config.toml
model = "sound classifier"
qk_norm = true
positions = "learned"
label_smoothing = 0.2
loss = "cross_entropy"
eps = 1e-08
one_sided = true
steps = 9400
lr_schedule = "linear"
Rows from block 5 of a small sound classifier, named by matrix and row number. Rows with one number belong to one neuron. Each number is 500 + 40 x the weight over its row's rms, rounded and kept within 0 to 999. All counts start at 0. Numbers have three digits each.
After each neuron's rows are labels from the 100 clips, of 14976, where the neuron reaches its highest value: "responds to" is what is common among them; "loudest band" is the band of the loudest frequency at the time of the peak. Only what is clearly more common there than usual is listed. The data: synthesized solo parts of chorales (CocoChorales). In brackets: how many of the 100, against the usual share in percent.
# fc1: first MLP up (model.blocks.5.ff1.fc1.weight, 1920x320), inputs 0-106
# fc2: first MLP down (model.blocks.5.ff1.fc2.weight, 320x1920, transposed), outputs 0-106

fc1.328:488513434520450500477544461484562503460540512557505502592496523548466477508448486533448534486542544520473448466467511491525421533489564445534556587447475492447460529467458540536468498452435548567497490397432477485468466520486421459492498578537497517543527467437486465502503563508515494493531501533516488479476483527540485
fc2.328:518555512522499515562408501497478556447466487547522499445539403511455526524461465435535452528484435468446523571534525551482469519512490571441484468457499498481482486509542509472521601501507537492436484514472478516519477516476571540491497462486514512458451577433529554493487546542544568526516516501490540592537507495501459
responds to: double bass (43 vs 1.7); cello (40 vs 9.8)
loudest band: 250 to 500 Hz (80 vs 40.6)

fc1.543:505516552523552498508485493500412486483446536552527539508510582526487507514543524455483519465517468550499511511601464451561499519562466415547525530415512494507513369540538534494397569457520488528469463497485490482593524534461465518489482511494541424489552484476461482511472517493543518469563509516520517443491430542521474
fc2.543:571477508473511485513543492517530463481510485437501581536479561505495470532505439535440550497497499494498447481518468542541528479470586525512515447475494498532501494522552577509496440505579507461507485471496566495561509437533473544517435486482483501485467561520544540556494415476486469486524499514568518451478561480493434
responds to: oboe (94 vs 7.3); note A4 (32 vs 8.6); note C5 (27 vs 10.3); note A#4 (27 vs 10.4)
loudest band: 1000 to 2000 Hz (51 vs 13)

fc1.331:441556557491463469530507569535497550510412484541617539478518521535554551478492488458505541437549522481454424538496508479525501536495467508508507500512455524524509456525546509467471518410527488533538452488487503551506474500477463525527533471590497496483530472435499507506521463539493499513500496506548505375528488523491472
fc2.331:500487566452527407472528528526510496498517479466504529488486513545482485540547473504515509535477504506500432457413493516554520480557527557442485456468471588510527435506578536492474505551517480466511491489521531537556514438530472515484453503482494428493469596500560493570489421461535525557556421523448504450512460466550369
responds to: viola (37 vs 8.6); note C5 (34 vs 10.3); oboe (30 vs 7.3); note C#5 (30 vs 9.9)
loudest band: 1000 to 2000 Hz (37 vs 13)

fc1.624:554575492548526511583514517495447543446535444436504420485486533531423513486454441435490547571509573568430503487504550533470483513589534527546496428464486518528529488491471536498420491521472519527509515489520501520479470524477522524542455525527523499502467543486464440477473526584587489470486458576537454418558520417564504
fc2.624:546451543525541497461437467515418456575494537509519504553488504467521540537494450540520515485527482536486553524523466447480484487505535429510561484538486441489549476563460550537463446514541477476524483455505486469415479552554536529519501500518512510554465429514492497496526459607478503462472489538524453336491489509460529
responds to: trombone (93 vs 7.5); note D4 (31 vs 12.5)
loudest band: 500 to 1000 Hz (57 vs 26.5)

fc1.546:517527532544518457538553541516516501505449515513538521468530458495498461508415491485523556481530481471538507483516550519495514428500541548548521512475586508537459474500433554499525515555567483515508609462455464457580479561557481577484450496550482520497512513525538482472531561517540511492553471519516472494409520482490485
fc2.546:529497410463520514537471449553529411549472507461478522458509524453518539515606479482478515561562533505515528482511492450463493470557568501561450441502475456496517468464498460507425458548527491486464485433495492465492520515506486475489500483482496522591473427575425530504528501616491477508430522509548477452479543440436526
responds to: saxophone (34 vs 1.5); clarinet (26 vs 9.2)
loudest band: 250 to 500 Hz (69 vs 40.6)

fc1.409:491583524509383486482499518546467524485493530527533537514510511485440562555544552471502467501483522496462513499428553512491453545480498456427523522521498489446495523434514516556428484469557510540525433424504457522452516540501495538429473524524498544526485481432472557471518500575477478526473513526542526402531505468465546
fc2.409:488550470556417515551448539449506476463504531471500507535562503454479499468530494509474487460469502453507509590460519517402524561542511501488562486487470460516450530510549561488472522488510421461473434488467491443483485483473504489546520502412477588534371452504526525481516494470521523440432502487537495537564511491501486
responds to: trombone (85 vs 7.5); note D#4 (31 vs 11.5)
loudest band: 500 to 1000 Hz (55 vs 26.5)

fc1.1:525492562540531498523479526503429565474486505465540493493542517569502467496513517509549416471551422476506463573510517469551542482531453417577478471500491538498520475520456557523507570489439507484419513541493458578465460491499513510505473460497448544471467505472512441502521471413561469490487460529499459426483534514494475
fc2.1:483499477482530458503558542516528399527519543522572514495455549480475503450497481483450576567494488541528458476500526513533547519525486444500472513515486590540512504459493504570427454497552481430519439447461521545556486406473484460533436498528487422509471497491539480475544469423503438470531536536529478529509554496556400
responds to: oboe (80 vs 7.3); note A4 (36 vs 8.6); note B4 (28 vs 9.5)
loudest band: 1000 to 2000 Hz (65 vs 13)

fc1.7:538498550520497510526548524460511483470483513452503567465423474532496456450488461549493473545508452514518535502574497513513482503385481447566511523466540475508456462476529596534520474470475515498492549459451557484508530508456508479512514487393456551482517576510416453396512470527453510527502528478539484478470467457504530
fc2.7:490482455530450491511542495461510473522488539580565486456492459521508403506486512534558448512467522497520499489563521511544484502407479522516549499512533534494540543456462468512525502475490467508483504435445556543497541498527482521519569502456496554564509395575522509558508505540473561577501511488529497515481521536505575
responds to: horn (85 vs 6.7); note A#4 (35 vs 10.4); note A4 (27 vs 8.6)
loudest band: 250 to 500 Hz (71 vs 40.6)

fc1.133:500486547538459483536547540493570514491471513469617566434420437529512495452504471534501472555498523521520497462556487529481497487416447514578491493526517496538471505507505562476565447502503490536495491466440595526510470473457525501565508470471468553516525539484461446425457459552486579491537484517514465431524501396532552
fc2.133:457460569542435461467518492479507463476524525529549490422447447507512441486533511521521449530445490507489490464433475489545514435471488545446512520532512606535566506492497442539524500479442483488490551424467520552513547511515509457486536514488483501515528529547513515532508468549509648587495450501480486484506476495559531
responds to: cello (34 vs 9.8); double bass (27 vs 1.7)
loudest band: 250 to 500 Hz (68 vs 40.6)

fc1.67:501579496477443525519538576534570485499501495547494514518482513517495521530485476522425509523486433544543532569476598510504547525525564558537538526493512534487551491511578481552429515500533528542469476498494533552507500553449440465478496510513443522485481542494571420522533420472467433477476460574549530490521530501563491
fc2.67:524435448447526514466487468536393451571514590489480529454531527475535565499523474474521428458507494479481453529495425446472447477473522401546464520531523496499499510496471467395517482529530433480489535542533470489449463502496542488568532475524569505573505494533490523487519512598551475549515531547533514396516501459467451
responds to: violin (55 vs 13.8); viola (28 vs 8.6); note A4 (26 vs 8.6)
loudest band: 250 to 500 Hz (66 vs 40.6)

fc1.429:493500548511509478543561542470513472462495506439478558484466462529487464453517493501492500550519494506494516530559486500523497510446490467540526520519521477517485495498560573531516464485462544494471546454433564515477539478449474458488519508421439581511552608512422459389500491538482546474510531495563449486470460446498507
fc2.429:486491479548438495506532476478504500478479552565575486462467473512507422486512520546571468504491482483516529491563522515535489510417441513498575498507546522470531534460447507548512508443494446520488513431456536512504550541519524517515531520451498539511533404553520487543510492533470584563525531492541500515503499541535549
responds to: horn (63 vs 6.7)
loudest band: 250 to 500 Hz (73 vs 40.6)

fc1.622:543529513520555485552496516430442528479462503453494567529439497550511456442482518474435528509538460482533517597622512467445505524428543484530546518528503496512470521484537589484547490515515536508487563519458490479521479531480493602535517560466393536520561517546491463421575532521490530467496532509478548528502508485523488
fc2.622:510446453513452526510518488502504481534517519574518486473511526521574487555526508598543483470538524464521507491577522536485531456505446427512491493533535503501521525481429485482479452498514500475538503531466565501527531487498507490494491547502535558533528389586490500538509471500549542554536503495523469511492524547493507
responds to: horn (83 vs 6.7); note B4 (25 vs 9.5)
loudest band: 250 to 500 Hz (86 vs 40.6)

fc1.760:471555496545472516521500509539462444476578514520495507520502469578445523489410496510550595577561514536498529468500520529517493523551489494554511497490528516442485545470587532497435532522525532488506477539471498602509594491534507509494482506502436558525506541507512472502531481520570511468431544555448523478475507453563459
fc2.760:515447538463542487536449512535577463528556548510536497467522509414560527435565541456505502388481507449503560481446509421438472474533535427475530540514493468476593548509475529507502506503483466564519494462487499480421496502484477548535484502498593486518509479472509535485510518589542480480529527494491472516504495474399519
responds to: saxophone (41 vs 1.5)
loudest band: 250 to 500 Hz (66 vs 40.6)

fc1.747:491525550452452461498469505451395522491519525559525550506531545579490506535565518496448504511500499559543480558539475512593502561550486394520553538408520492470505436502535538491450545440503485477493443525480435520571495500491432538513503546542479539468484452441478480506520479481534501487505494537540481410500446591513455
fc2.747:542486514456562455498566559503446474485520473469475503500512522533510474542520436508502514474535505457481484517580458524521468528519516465533488504485508483504520510478590538479469469549572527428505460490498554564529575480514455536552452544483472469452468519473515462537453464435516404476539559550478521463459509444498364
responds to: oboe (95 vs 7.3); note A4 (34 vs 8.6); note A#4 (32 vs 10.4); note C5 (27 vs 10.3)
loudest band: 1000 to 2000 Hz (59 vs 13)

fc1.570:460531583477496470533475500485375518459504484556542531543515551558476494546579524462483555476510492529534412571521491506579472551565508419534546506406515515500482517527538515499459533443506522497500491505481466551539501494472472508516521565526471500496519466458456496522534507456560510545536515495518493432488423585482383
fc2.570:538538516488576437514568523482523527490539518447507537501488560486487478525550430500466507498495471483473490503557500515537476501463494495497458488459489520479485467499562567512451540522544525416508456455506507563538517483438452529544416481516467450451459527448524513537460448395528451519546523486506474485478475487541354
responds to: oboe (94 vs 7.3); note A4 (37 vs 8.6); note B4 (29 vs 9.5); note A#4 (26 vs 10.4)
loudest band: 1000 to 2000 Hz (55 vs 13)

fc1.506:513455518530540397533432547461519520506476510494474527522484470528472429478423462462407503475520463408503478544573469480484563524466572544573525537531505496524522546483529565425531539530454541497509512527467538450553409495422523519541504542527449552549523546551476458524533522501538540467505421513477496455485494558557565
fc2.506:506449481502558564494482540533475540490594519540526524443500533479545526498530536531567510451515502443569487556463512482498438515491514461445460473468506518488548483489466433508481483473469458498488511541470505471518560528489461519505470487465583534561498481469536508462577487552495546486527558559539538474501461535468465
responds to: cello (63 vs 9.8); clarinet (28 vs 9.2); note F4 (26 vs 9.2); note E4 (25 vs 9)
loudest band: 250 to 500 Hz (77 vs 40.6)

fc1.714:502437497516465538436472476524469537477480540561499640568527486478509533533472566500498502533523523531504562501535546503592528400534459503510453459523513468489499445518522507501542497517503467490539516478443522509487491531533492511470439526552425536503502431526473543508464473535467511513427502499520528431516562493509571
fc2.714:475522547505572568521466492509529483505498533480416503459549571469565485512465460534539477480555525465452499508617475509489480485504544462463468489465490505513578551519439434476496459508590551537483497560492512505456443536474514435445493494543493541447537504497551501510514444467554500471537498495574467492384426495491502
responds to: double bass (48 vs 1.7); note C#4 (39 vs 12.3); note B3 (31 vs 9.7)
loudest band: 250 to 500 Hz (67 vs 40.6)

fc1.719:581486496490532512540513544479488494524480517462539477575581485550518497513487501470499463507523509477535488495534571506498501395499544558567470469470495484500541537528467505492460563556490552452407525497474544447548461491582509596483418510515409508522504550440545469563483482536593579513545437482477465462477532555530540
fc2.719:486479536527542435514452489581470460559518503502485569459487528425560531501555500492468512516570506453582526456486443396415502518520503473513474569530488534479471521469510493444539485547518527543507516435490484522487557478509514430609540520527490507550508519538472462434543493539478445481454461529554474452518525513468475
responds to: clarinet (100 vs 9.2); note G#4 (29 vs 9.1)
loudest band: 250 to 500 Hz (72 vs 40.6)

fc1.214:463504498482474538511502479527537490432486472558461541556527567468481512566499523489496506493541545498476460524537566558480530450547498511517489441530508540521492446532525460508564429581488435444520477531448440529535528453491499554547418495510491530481492518529381497504529489422508515487438501537494468508479513406526444
fc2.214:519550505553526459527488462499569574449522500534488502533511523455589500485470519498528474514481513485546514472550500526555436570419535545426423526495493537516525520509460430472549505501553547456505538499486490512405379546442504441492570456552492506463501498437563520485495495492526517605524462466531448443474519516466489
responds to: bassoon (62 vs 8.5); note C#4 (37 vs 12.3); note A#3 (33 vs 10.5); note C4 (33 vs 10.8)
loudest band: 250 to 500 Hz (66 vs 40.6)

fc1.362:524571460481509505551499525539440468474559473515439438499506503508511474566428513560510617505550593524547466499525531529476375510512535532505529485537491445472472492545537475481484490542478525540548564529471533426436523534515500546445429529515448500466527584481520503567499526479484438531500486502496571417523484477452499
fc2.362:533469469486561521508405473534520479557439508437501482471550530406535578457508529500554405438522451425541563515556510447444521511520516417453445561549543415543499569473491469468501493516533490520485508613541478488509486561539532459537522496549507462547500448565498550461533533529516463489549433505486497535480530444475489
responds to: bassoon (43 vs 8.5)
loudest band: 250 to 500 Hz (71 vs 40.6)

fc1.367:502518449503409499505501512517468570536511499514450511519476534442494523529480425494526522550543539543512517487503539502459543519544455552490477442541474447520557416514546475528494449568530538523526494531489540505452510461540520497545487510522529498536482466466580457501489448537480480454454434549455522498528472490539513
fc2.367:517560468515458472519459485530522523487534502512440489531428502453539523511490566512462463514493506513500463491509518528509447503546556496412518530546478538533583482514509415477497474492546497448529531584595502508422535496484526457439514519492602460514512571443567541539545413500494464545538431540518513501460491499454496
responds to: violin (75 vs 13.8); note G#4 (30 vs 9.1); note A4 (27 vs 8.6); note A#4 (27 vs 10.4)
loudest band: 250 to 500 Hz (68 vs 40.6)

fc1.171:535514486533532522543480482500425502442515469450528520471587469498468450495500500541539426546496495523473530549504558491558513456505534539477457436551506507484513488436460518525531522490402456481465519526469501588473474494573432553463465418434457495466470448528430456529515474474537430519389559459461445482454528481522501
fc2.171:492453426515518442496487490475543451491574494521511487468469581474497540450472476495466532571571520538490480515484563490530527552438516535521429497514482540495508507503445543511506474503510407429436432536514507522540460458502529472543548465441475516515499494467478449441567525458485413534543559549530391501505600496518455
responds to: trumpet (33 vs 8); flute (29 vs 8.9); note G5 (25 vs 6.4); instrument: clarinet (25 vs 9.2)
loudest band: 1000 to 2000 Hz (36 vs 13)

fc1.336:529537448459514555500471516525518497483466490538460508499568444540496522545492482433479534536496456432416572480542536492532539522565493482491532469501497469555467484428519406522540469531485529477482576646482549471498569506545558558513433493523458443564523471514486532487463526500549532468513487574524551586560507487529469
fc2.336:518475471494523517513467426487452536529531471499476533604464540506470589471526546457461473426439500510511466467508500481478464509563505488549486488549533508512455507488518450537503456517487526535515539491529449461485431471590481509404570477500485489571551510623561551486517532497421507545566520437516460593500455488447473
responds to: clarinet (96 vs 9.2); note G#4 (30 vs 9.1); note F#4 (27 vs 8.6)
loudest band: 250 to 500 Hz (80 vs 40.6)

fc1.630:535540496532450495516466456507501467506456579545528487529475575503479521541475519525466514552578431494478520482546590452536486511533523482518506453558580507506469442470535591503459587516508450524532522507485483477510422570571482478541426530496541500461473526469535527458502563566551522471522463483476443427451486521522511
fc2.630:531482481429556431488536479525551476501538530440463481513503531431504518546534459523477486542551488513524506495531493480506483504446511540533503428438439457483519554524410484456443465472523502494510551428506537425485480471536482494517492552520523513530536527480469456538539510594503465433463538565555496423465565422480488
responds to: trombone (96 vs 7.5); note D#4 (31 vs 11.5)
loudest band: 500 to 1000 Hz (57 vs 26.5)

fc1.534:525512477463516469458508498465488440508489505502528564518495526522532522545507464487490490552532471464456505610547617487464557482487433450464465521466496537497537466494550488509523528419430499525428478529482446494556492536451470520591577462448496503487487436530461453448468460432447453503528480487494552490530474565497467
fc2.534:523411526482438530481566429587426426540492482520530438477532496449518488472477448497490494503512466541505506442493467476510526509534500508578449501496539546492498551428525543494544478576545522549522495470458553470551454443536507508482479504515493467492529459535518526514516434477492521464499467463496408408494490463451417
responds to: clarinet (100 vs 9.2); note F5 (32 vs 8.1); note F#5 (31 vs 7.1); note E5 (29 vs 7.7)
loudest band: 500 to 1000 Hz (56 vs 26.5)

fc1.210:536450476481540465510474490492528477475518484532435442487484460555518464524472474502479589448584444479507545605600488529472490494492558444530544553458488509538518471547521538558451586499520525535501551506418496451474446516478437511467483522466432493536528511506456466494519561545512558475469520505580542535454455524543524
fc2.210:464536498499557547529510514477576575511551453484460563496472499529559520515492520475499457545486436497587482533528507533548456444453536489573571485451514488504427480457442523487512511467503553515471523533453535514522531556499479507581507604470567507519490606481494474480510502573536469578482496486552540510492478544506481
responds to: cello (91 vs 9.8)
loudest band: 250 to 500 Hz (74 vs 40.6)

fc1.421:509413524478560476535478466504520502505552538521447450451514442572540506542473486499451578443544412507553486603608426536533494485508581469587508544500476497494499481521426559453450584525498560515508547512498513433506438520493483449525464546481411542523478535529553427546540493497556560486493458532522502544458499524504502
fc2.421:468521479439550534496482477532567555496536438491432511470466461539525540491493513483530512500450430493585502565547492499507422506478532450538534478441510523437443484488419470510508533500505575544468522532461507478487527558487506483515469563477549520511484587483472487468506504546514483561451493523533532571517413545488457
responds to: cello (97 vs 9.8); note G#3 (27 vs 8.1); note A#3 (26 vs 10.5)
loudest band: 250 to 500 Hz (75 vs 40.6)

fc1.395:515589511546414495480481522527488516466474508515510513516517509533443573551525518474529441468517530515454479526465549517490461554492483520448558536551482525427516551455530563550441510451486503552523454430490424487478477523485482540456492560518501518517486477408462520465502517567490468516469512508507531375557515465470514
fc2.395:460566507555436485550448508469506481496489553480475531520561501449496518463514488524481472499443480453501504574480526492467537573534523456464533529483467480513475518485519540506482527499542440450495435454475464428472456488474523485514509491454462557537439413494540539498537459516511488411440495500482479490514496514508506
responds to: trombone (75 vs 7.5); note D#4 (32 vs 11.5)
loudest band: 500 to 1000 Hz (55 vs 26.5)

fc1.37:518467487498559479544455515496509544496516485494445459458507456538494436507474466492467553472567408504533501564564468503449505517517562519585513537427496473526481478508458533481446572546518568494529545527461541425487435526502486472491486534463442500530473534504540431508546496508539545434506458512536518524454519552527533
fc2.37:440547509449597571503488511513530521504530466499459544478475475541552570503502540476487498475434443503587485573534506491528424502498522452515516483492488521461454459473452469515528530493486538518510525554485481473492575560494494491557503577476600478475510605471462460451516488556541451576476498547539529516470454540452523
responds to: viola (46 vs 8.6); cello (43 vs 9.8); note E4 (26 vs 9)
loudest band: 250 to 500 Hz (70 vs 40.6)

fc1.509:481516545542471474478598513477491487437506503521522549524460580559466536517477543494539510514538559470462454590427462549469482553472507471509590508552433454480515600472526609519476524475482494517501400455495484406494469442515476525494459560529478528504538501446493490450525486549479486481557487501463565450468510436470539
fc2.509:517565467539430460500408518428494485509518523486545539496529450481531485509548454546502474475479441516493511534435527450452530548573538453430501548430457490519432485459535524440492555464475425485516470505481483459516488494463554520544540543447492561508456481486511501465523463471572476470446496497506525513592491481519408
responds to: trombone (100 vs 7.5); note D#4 (35 vs 11.5)
loudest band: 500 to 1000 Hz (60 vs 26.5)

fc1.382:510471493482455538484538468552529485498458508494485494530515508506465554530492574446525489442526545477455444527497504509430477501455484527517514508596488509487534553438481544533440544509539522527492525482483416452465467520514503551461491560540525526485491544450422506469505524532566487462451510520513526421521530419465531
fc2.382:458549506574424482593465507461516499481466567470477525523561515465493523462516490529478447498426479491473501553474542512477530508528550495454583534486508461530435498472523522508478503515574480459517436459501516410455468502448562481502508508471485543541441422522564533494525436528500455426458513466506522523531527487493507
responds to: trombone (89 vs 7.5)
loudest band: 500 to 1000 Hz (54 vs 26.5)

fc1.700:536508507487542497511454537525508515515510504488460435485553457517468434515493491492472563454592464470522529563515476510442497484519523513570487557486505495525494484555480543495424601536537565525482551561489547451514466532481470474459469510495426509516548512501486454529513556519548567436548499525549534470494505604538541
fc2.700:446511494470571569483492511512562530486495434516466536507485512538499575534489516519498460508443438524566451526528507523519449481495554508545523457443514510504452467504451500502548520457478557512490530538461496488507507564502481513542511591437562518487505559470541472471502514537536503564516448496554508520484508559488454
responds to: cello (64 vs 9.8)
loudest band: 250 to 500 Hz (66 vs 40.6)

fc1.411:515519472534489524461533612445551503492484525547419510578600500515539524508458475419468593476524479509517466524532531508550449487520543532519501441497490431514535454484471479515501477547478525554497572550483496463533518503479494538547511499447475475542480517493449511512537499507469515417504482527524554510526498516446585
fc2.411:568492475449506539505415432547507445596503502467483511546455561440541578465512535546510471451511518468535555499508511433458513529534529432512479492544502520549518569441478430497466467477566511493490467546488481499508523534520561520496473490556485470546496488563515534454599542556521485533536612552450508518492495464479473
responds to: viola (79 vs 8.6); note G#4 (27 vs 9.1); note F#4 (26 vs 8.6)
loudest band: 250 to 500 Hz (74 vs 40.6)

fc1.326:534511529518558467465521552462515453480523501489442485574523520508491419491427451475485566482561459542575444573537522473494524478506568460613494540473550499447512512455531537504488557535497520476397573485517488478547458559418476484552509530526460526447486498497513448460553524452614513423537463525478506542459477560589502
fc2.326:518456485501550496491457512526487494556501477502541467450456568581555548517555438461461509560455492511475574488455588457498487532518526476473478444466440506575472530528483516446509497522427499537435491470489493538504492473509422493512481523545502583525553583514531481514527539551491513528451564609528500493516528427491454
responds to: saxophone (39 vs 1.5)
loudest band: 250 to 500 Hz (71 vs 40.6)

fc1.268:509517504524571501483530493534522488498507487578551539530471476504510504520421452528378490505556458450528454505579521511513504531513570541554489515514499536522477518531481528450510606560524542463499557494482518515515488562546471509467483506516427548520491477472553443430554502400508528456471421483467507461483581524584464
fc2.268:552432517485563503522480535498465483532534525528453506436486537486564588499488522514529500416495518557522515474447563438478509489518534521563407478494501477510549523488445420454494537536502508517514490519504577505469450488496501484441496537523487526500566602522529505527488449587481454535488550551538512512493462494430476
responds to: saxophone (38 vs 1.5)
loudest band: 250 to 500 Hz (69 vs 40.6)

fc1.272:536510463513554514540481499543461503420518451454521528462607481505485472486491492549564412534512497509455528564536527482572501495486513540501435472541490509507471495435466524530589472506375475487484512515483505619482455488572458536532479430442458503476497461518441444547507484482552409534405578468474451445478500505514555
fc2.272:499445450506504470496472514472559446492545493527529502439491563471510523450442476506461542555551515537494495503481592494508549541429516550514417504510461558497551513492430545528478507488490435434422442532509506499520449467491536505535532457455523478513519509446496482425574503471505423522555546545506384506481583512529427
responds to: trumpet (32 vs 8); clarinet (27 vs 9.2); flute (25 vs 8.9)
loudest band: 1000 to 2000 Hz (31 vs 13)

fc1.357:481495559485496463483464512468443500502544526568533518517496547536518524564567525479487556495466479505545472563556491509549536539550485381532550455460473545467488489454540550484473512478517491485484460497533404478544489463453465505542555557539503538450482481493498474494544454445548524531563480472489488446498471614459451
fc2.357:553479529471567448527590472519475470519522503463499506518511565542456480534549424509475549460525484521479505484560472522513466525523499449513476505433497469491500490506567550499490514524555520472527473464487512560597560487496451506526448535525484462457460514457542512509431450419517440485546533521476547438471470488507358
responds to: oboe (93 vs 7.3); note A4 (35 vs 8.6); note A#4 (29 vs 10.4); note B4 (27 vs 9.5)
loudest band: 1000 to 2000 Hz (37 vs 13)

fc1.309:500423547484550488545471475488528491502554541516457448474527468565524478516477483489458563459563430491549487596604456532528479461515588465607508523489489517489507482522430562479454591555495560512507548486474534420500442529490486457536472539477419510519504532543543432533530514514571557501526461515524511526442499551501508
fc2.309:454505514439561546500496508543559567492542465477461523464477490553537537510497521492525516509444425505583499556553493492511421500484528467537539471454502520459448483479423477518517542473495564561472522535460498485508549581483496483516468585464548518518491588492473484468517477532531500559461487537527537540518449571514475
responds to: cello (94 vs 9.8); note A#3 (30 vs 10.5); note A3 (26 vs 8.7)
loudest band: 250 to 500 Hz (77 vs 40.6)

fc1.160:478601510519408492483471523511481488485488534552514537545505524515419569541534537497508431513492520498470499491426549504483478559502446513434540527511497524442480534447500522552431496481556481544517435434473439496493520548484509526454493548518502548527517491435492564474497517542481490510467499509529533431559512463466542
fc2.160:487566491555418522561444516455491471462511544478489522551537512461465512456541520490501481479480500451455522584485552528435533559548528480486574527506460455512462533511564548490480531498526453488486437488516468442499451481487521493542527490469478589521390442506525534505518502512516539460463521511555492517540468504507531
responds to: trombone (93 vs 7.5); note D#4 (39 vs 11.5)
loudest band: 500 to 1000 Hz (63 vs 26.5)

fc1.195:525469532528483522547521523488486474441457482457537568474426450513508450452515509500528455537516486505496539491566487523510481508413467447557518540482509489525478487453510599537541472453507523518505576429466560516498516481468485499500523490402465541542576550535408468397508467495431564524520550486570453476501488450481525
fc2.195:471503461538435502489532515490517500500476522576553498448481467539508414488506515550556442526490508470511494495563517510559498506385440505533560528489529513519497551461445486518532487462498505514472498427448567540561515502516483508499555504456484552520530411557506513538517518548462593571523505476520509534507504522523561
responds to: horn (70 vs 6.7)
loudest band: 250 to 500 Hz (78 vs 40.6)

fc1.10:558517483512457508492462632537478549550492486395528499505545461552492539547458506476475518449523491542494497508522562511522491480460527574516486474462482445465535516467505530557480507549533510556432569554535523427521509545509555566503386518538430497502468460478572534521527510494554480493470486488494513484544568488489548
fc2.10:462469470508494540484457464495464417593492503533478477470421504481590562441546531457498461550544494498546501513529523394408511521530530439507474548533465454505491515456451418440503505487519546524512506463508495453481547547517502467495551498534517382553479543585425508485576528565470449477459566528535534466508499535477485
responds to: viola (49 vs 8.6); note G#4 (25 vs 9.1)
loudest band: 250 to 500 Hz (68 vs 40.6)

fc1.117:512459512520521572449523578418535521503509492552480482536595473514516479516415480454467570465531489504515507596556471509455517486520491530584508484501537460504527518486497501475518560597488470530485576573486512466592460537453510514453482508509441534532534454516500504521549478455496544414500447479504523542500520497509536
fc2.117:577499459485513498538499398570548485489584509463436524482493554491478561486491544556515462402487467426563569490458547473502485480490561415508455519511479463512513518456485428572501539472549540505459510529515536471478603539492520458442544493520483478571495518549567500484483497479488464600513557549465479559499499487471474
responds to: viola (63 vs 8.6); note G#4 (31 vs 9.1)
loudest band: 250 to 500 Hz (72 vs 40.6)

fc1.587:498427506469554491521471453503534503506551534501452452462543473572538478525464471485464564463555422501558478590608462522533486468489574445649518546471465478492509495528443541475441601567499565505496544515453520448507444545473481483520475524490426531545505538536529446547500513499555566476490463515547513523458487544514492
fc2.587:454518488445550537517498508528572541500528446474452521468474479552533539513495528512563525511446423500568536587539494471510431493485516461502545466461508547431458473482443481532504530508505569565479511542480496502497549581484493462544462541480539527507495604482477485471519509565534474553463514543521547563497428553490495
responds to: cello (89 vs 9.8); note G#3 (25 vs 8.1)
loudest band: 250 to 500 Hz (79 vs 40.6)

fc1.414:583532435552470484498527494511486543487510488463501467515502495530485495447476490502530539423486514580502522530505537539514489527489508546517545463539513486447510512520526575516510480483494545564460513418495485468497471519555440513496423474476443485450524471489556444492500535477521489470480523541529477421461560502547396
fc2.414:482462577474541464500455466480463439539482529481516540474594532528533616480525447506451494545542535477490522479497457440465465486497514456443522507465515476494501536465497490485495513561510502547552544494417498577385451554472513468540515481485525521587510512464467523503582513613545446525466531524518509432459523530411522
responds to: oboe (98 vs 7.3); note A4 (33 vs 8.6); note B4 (31 vs 9.5); note A#4 (28 vs 10.4)
loudest band: 1000 to 2000 Hz (38 vs 13)

fc1.601:521573460508461551452477601509522524473517474502495552560540500578524541516439474421453555512505416537453501508540613496537532509496514471539545493519485433500545501469483455542556518536466540562502524585516552423517506516493560450545495563538433481523511512518491507529537529464521489476427475530515531532546523495493508
fc2.601:584476489540556520499457422550462455567564502517470507556564548379522563525500483567448492402519492471508497512489486485476439474542524414489499475491499517514524521427518446534533436491544531532487521493536486469486489488513524556470524454551514496537480530551493518495513535542481487576561633554503539487512480472463459
responds to: viola (53 vs 8.6); violin (35 vs 13.8); note G#4 (25 vs 9.1)
loudest band: 250 to 500 Hz (68 vs 40.6)

fc1.525:510523513456540551489436540469558512508484560492459557538532520521516491565446487397469526501503463462512542465504558509505491497525531462540513477499438500540437505464458484542556510537485430579445568537534501436532572593507492547485429485513443492557509443528495535479534575455480558438544445504504543584550521564459539
fc2.525:535437478435485511531478471520512451580551522506477431507477533480530627494536545500474521458485484465456503434517510443478509452530460503536484484555510530501497561455539394485517446476523497488475500544504512464520477494554508528456566510483474516553523444580529556488529544474479545543551554525469513606536486528459475
responds to: clarinet (98 vs 9.2); note G#4 (31 vs 9.1); note F#4 (29 vs 8.6)
loudest band: 250 to 500 Hz (80 vs 40.6)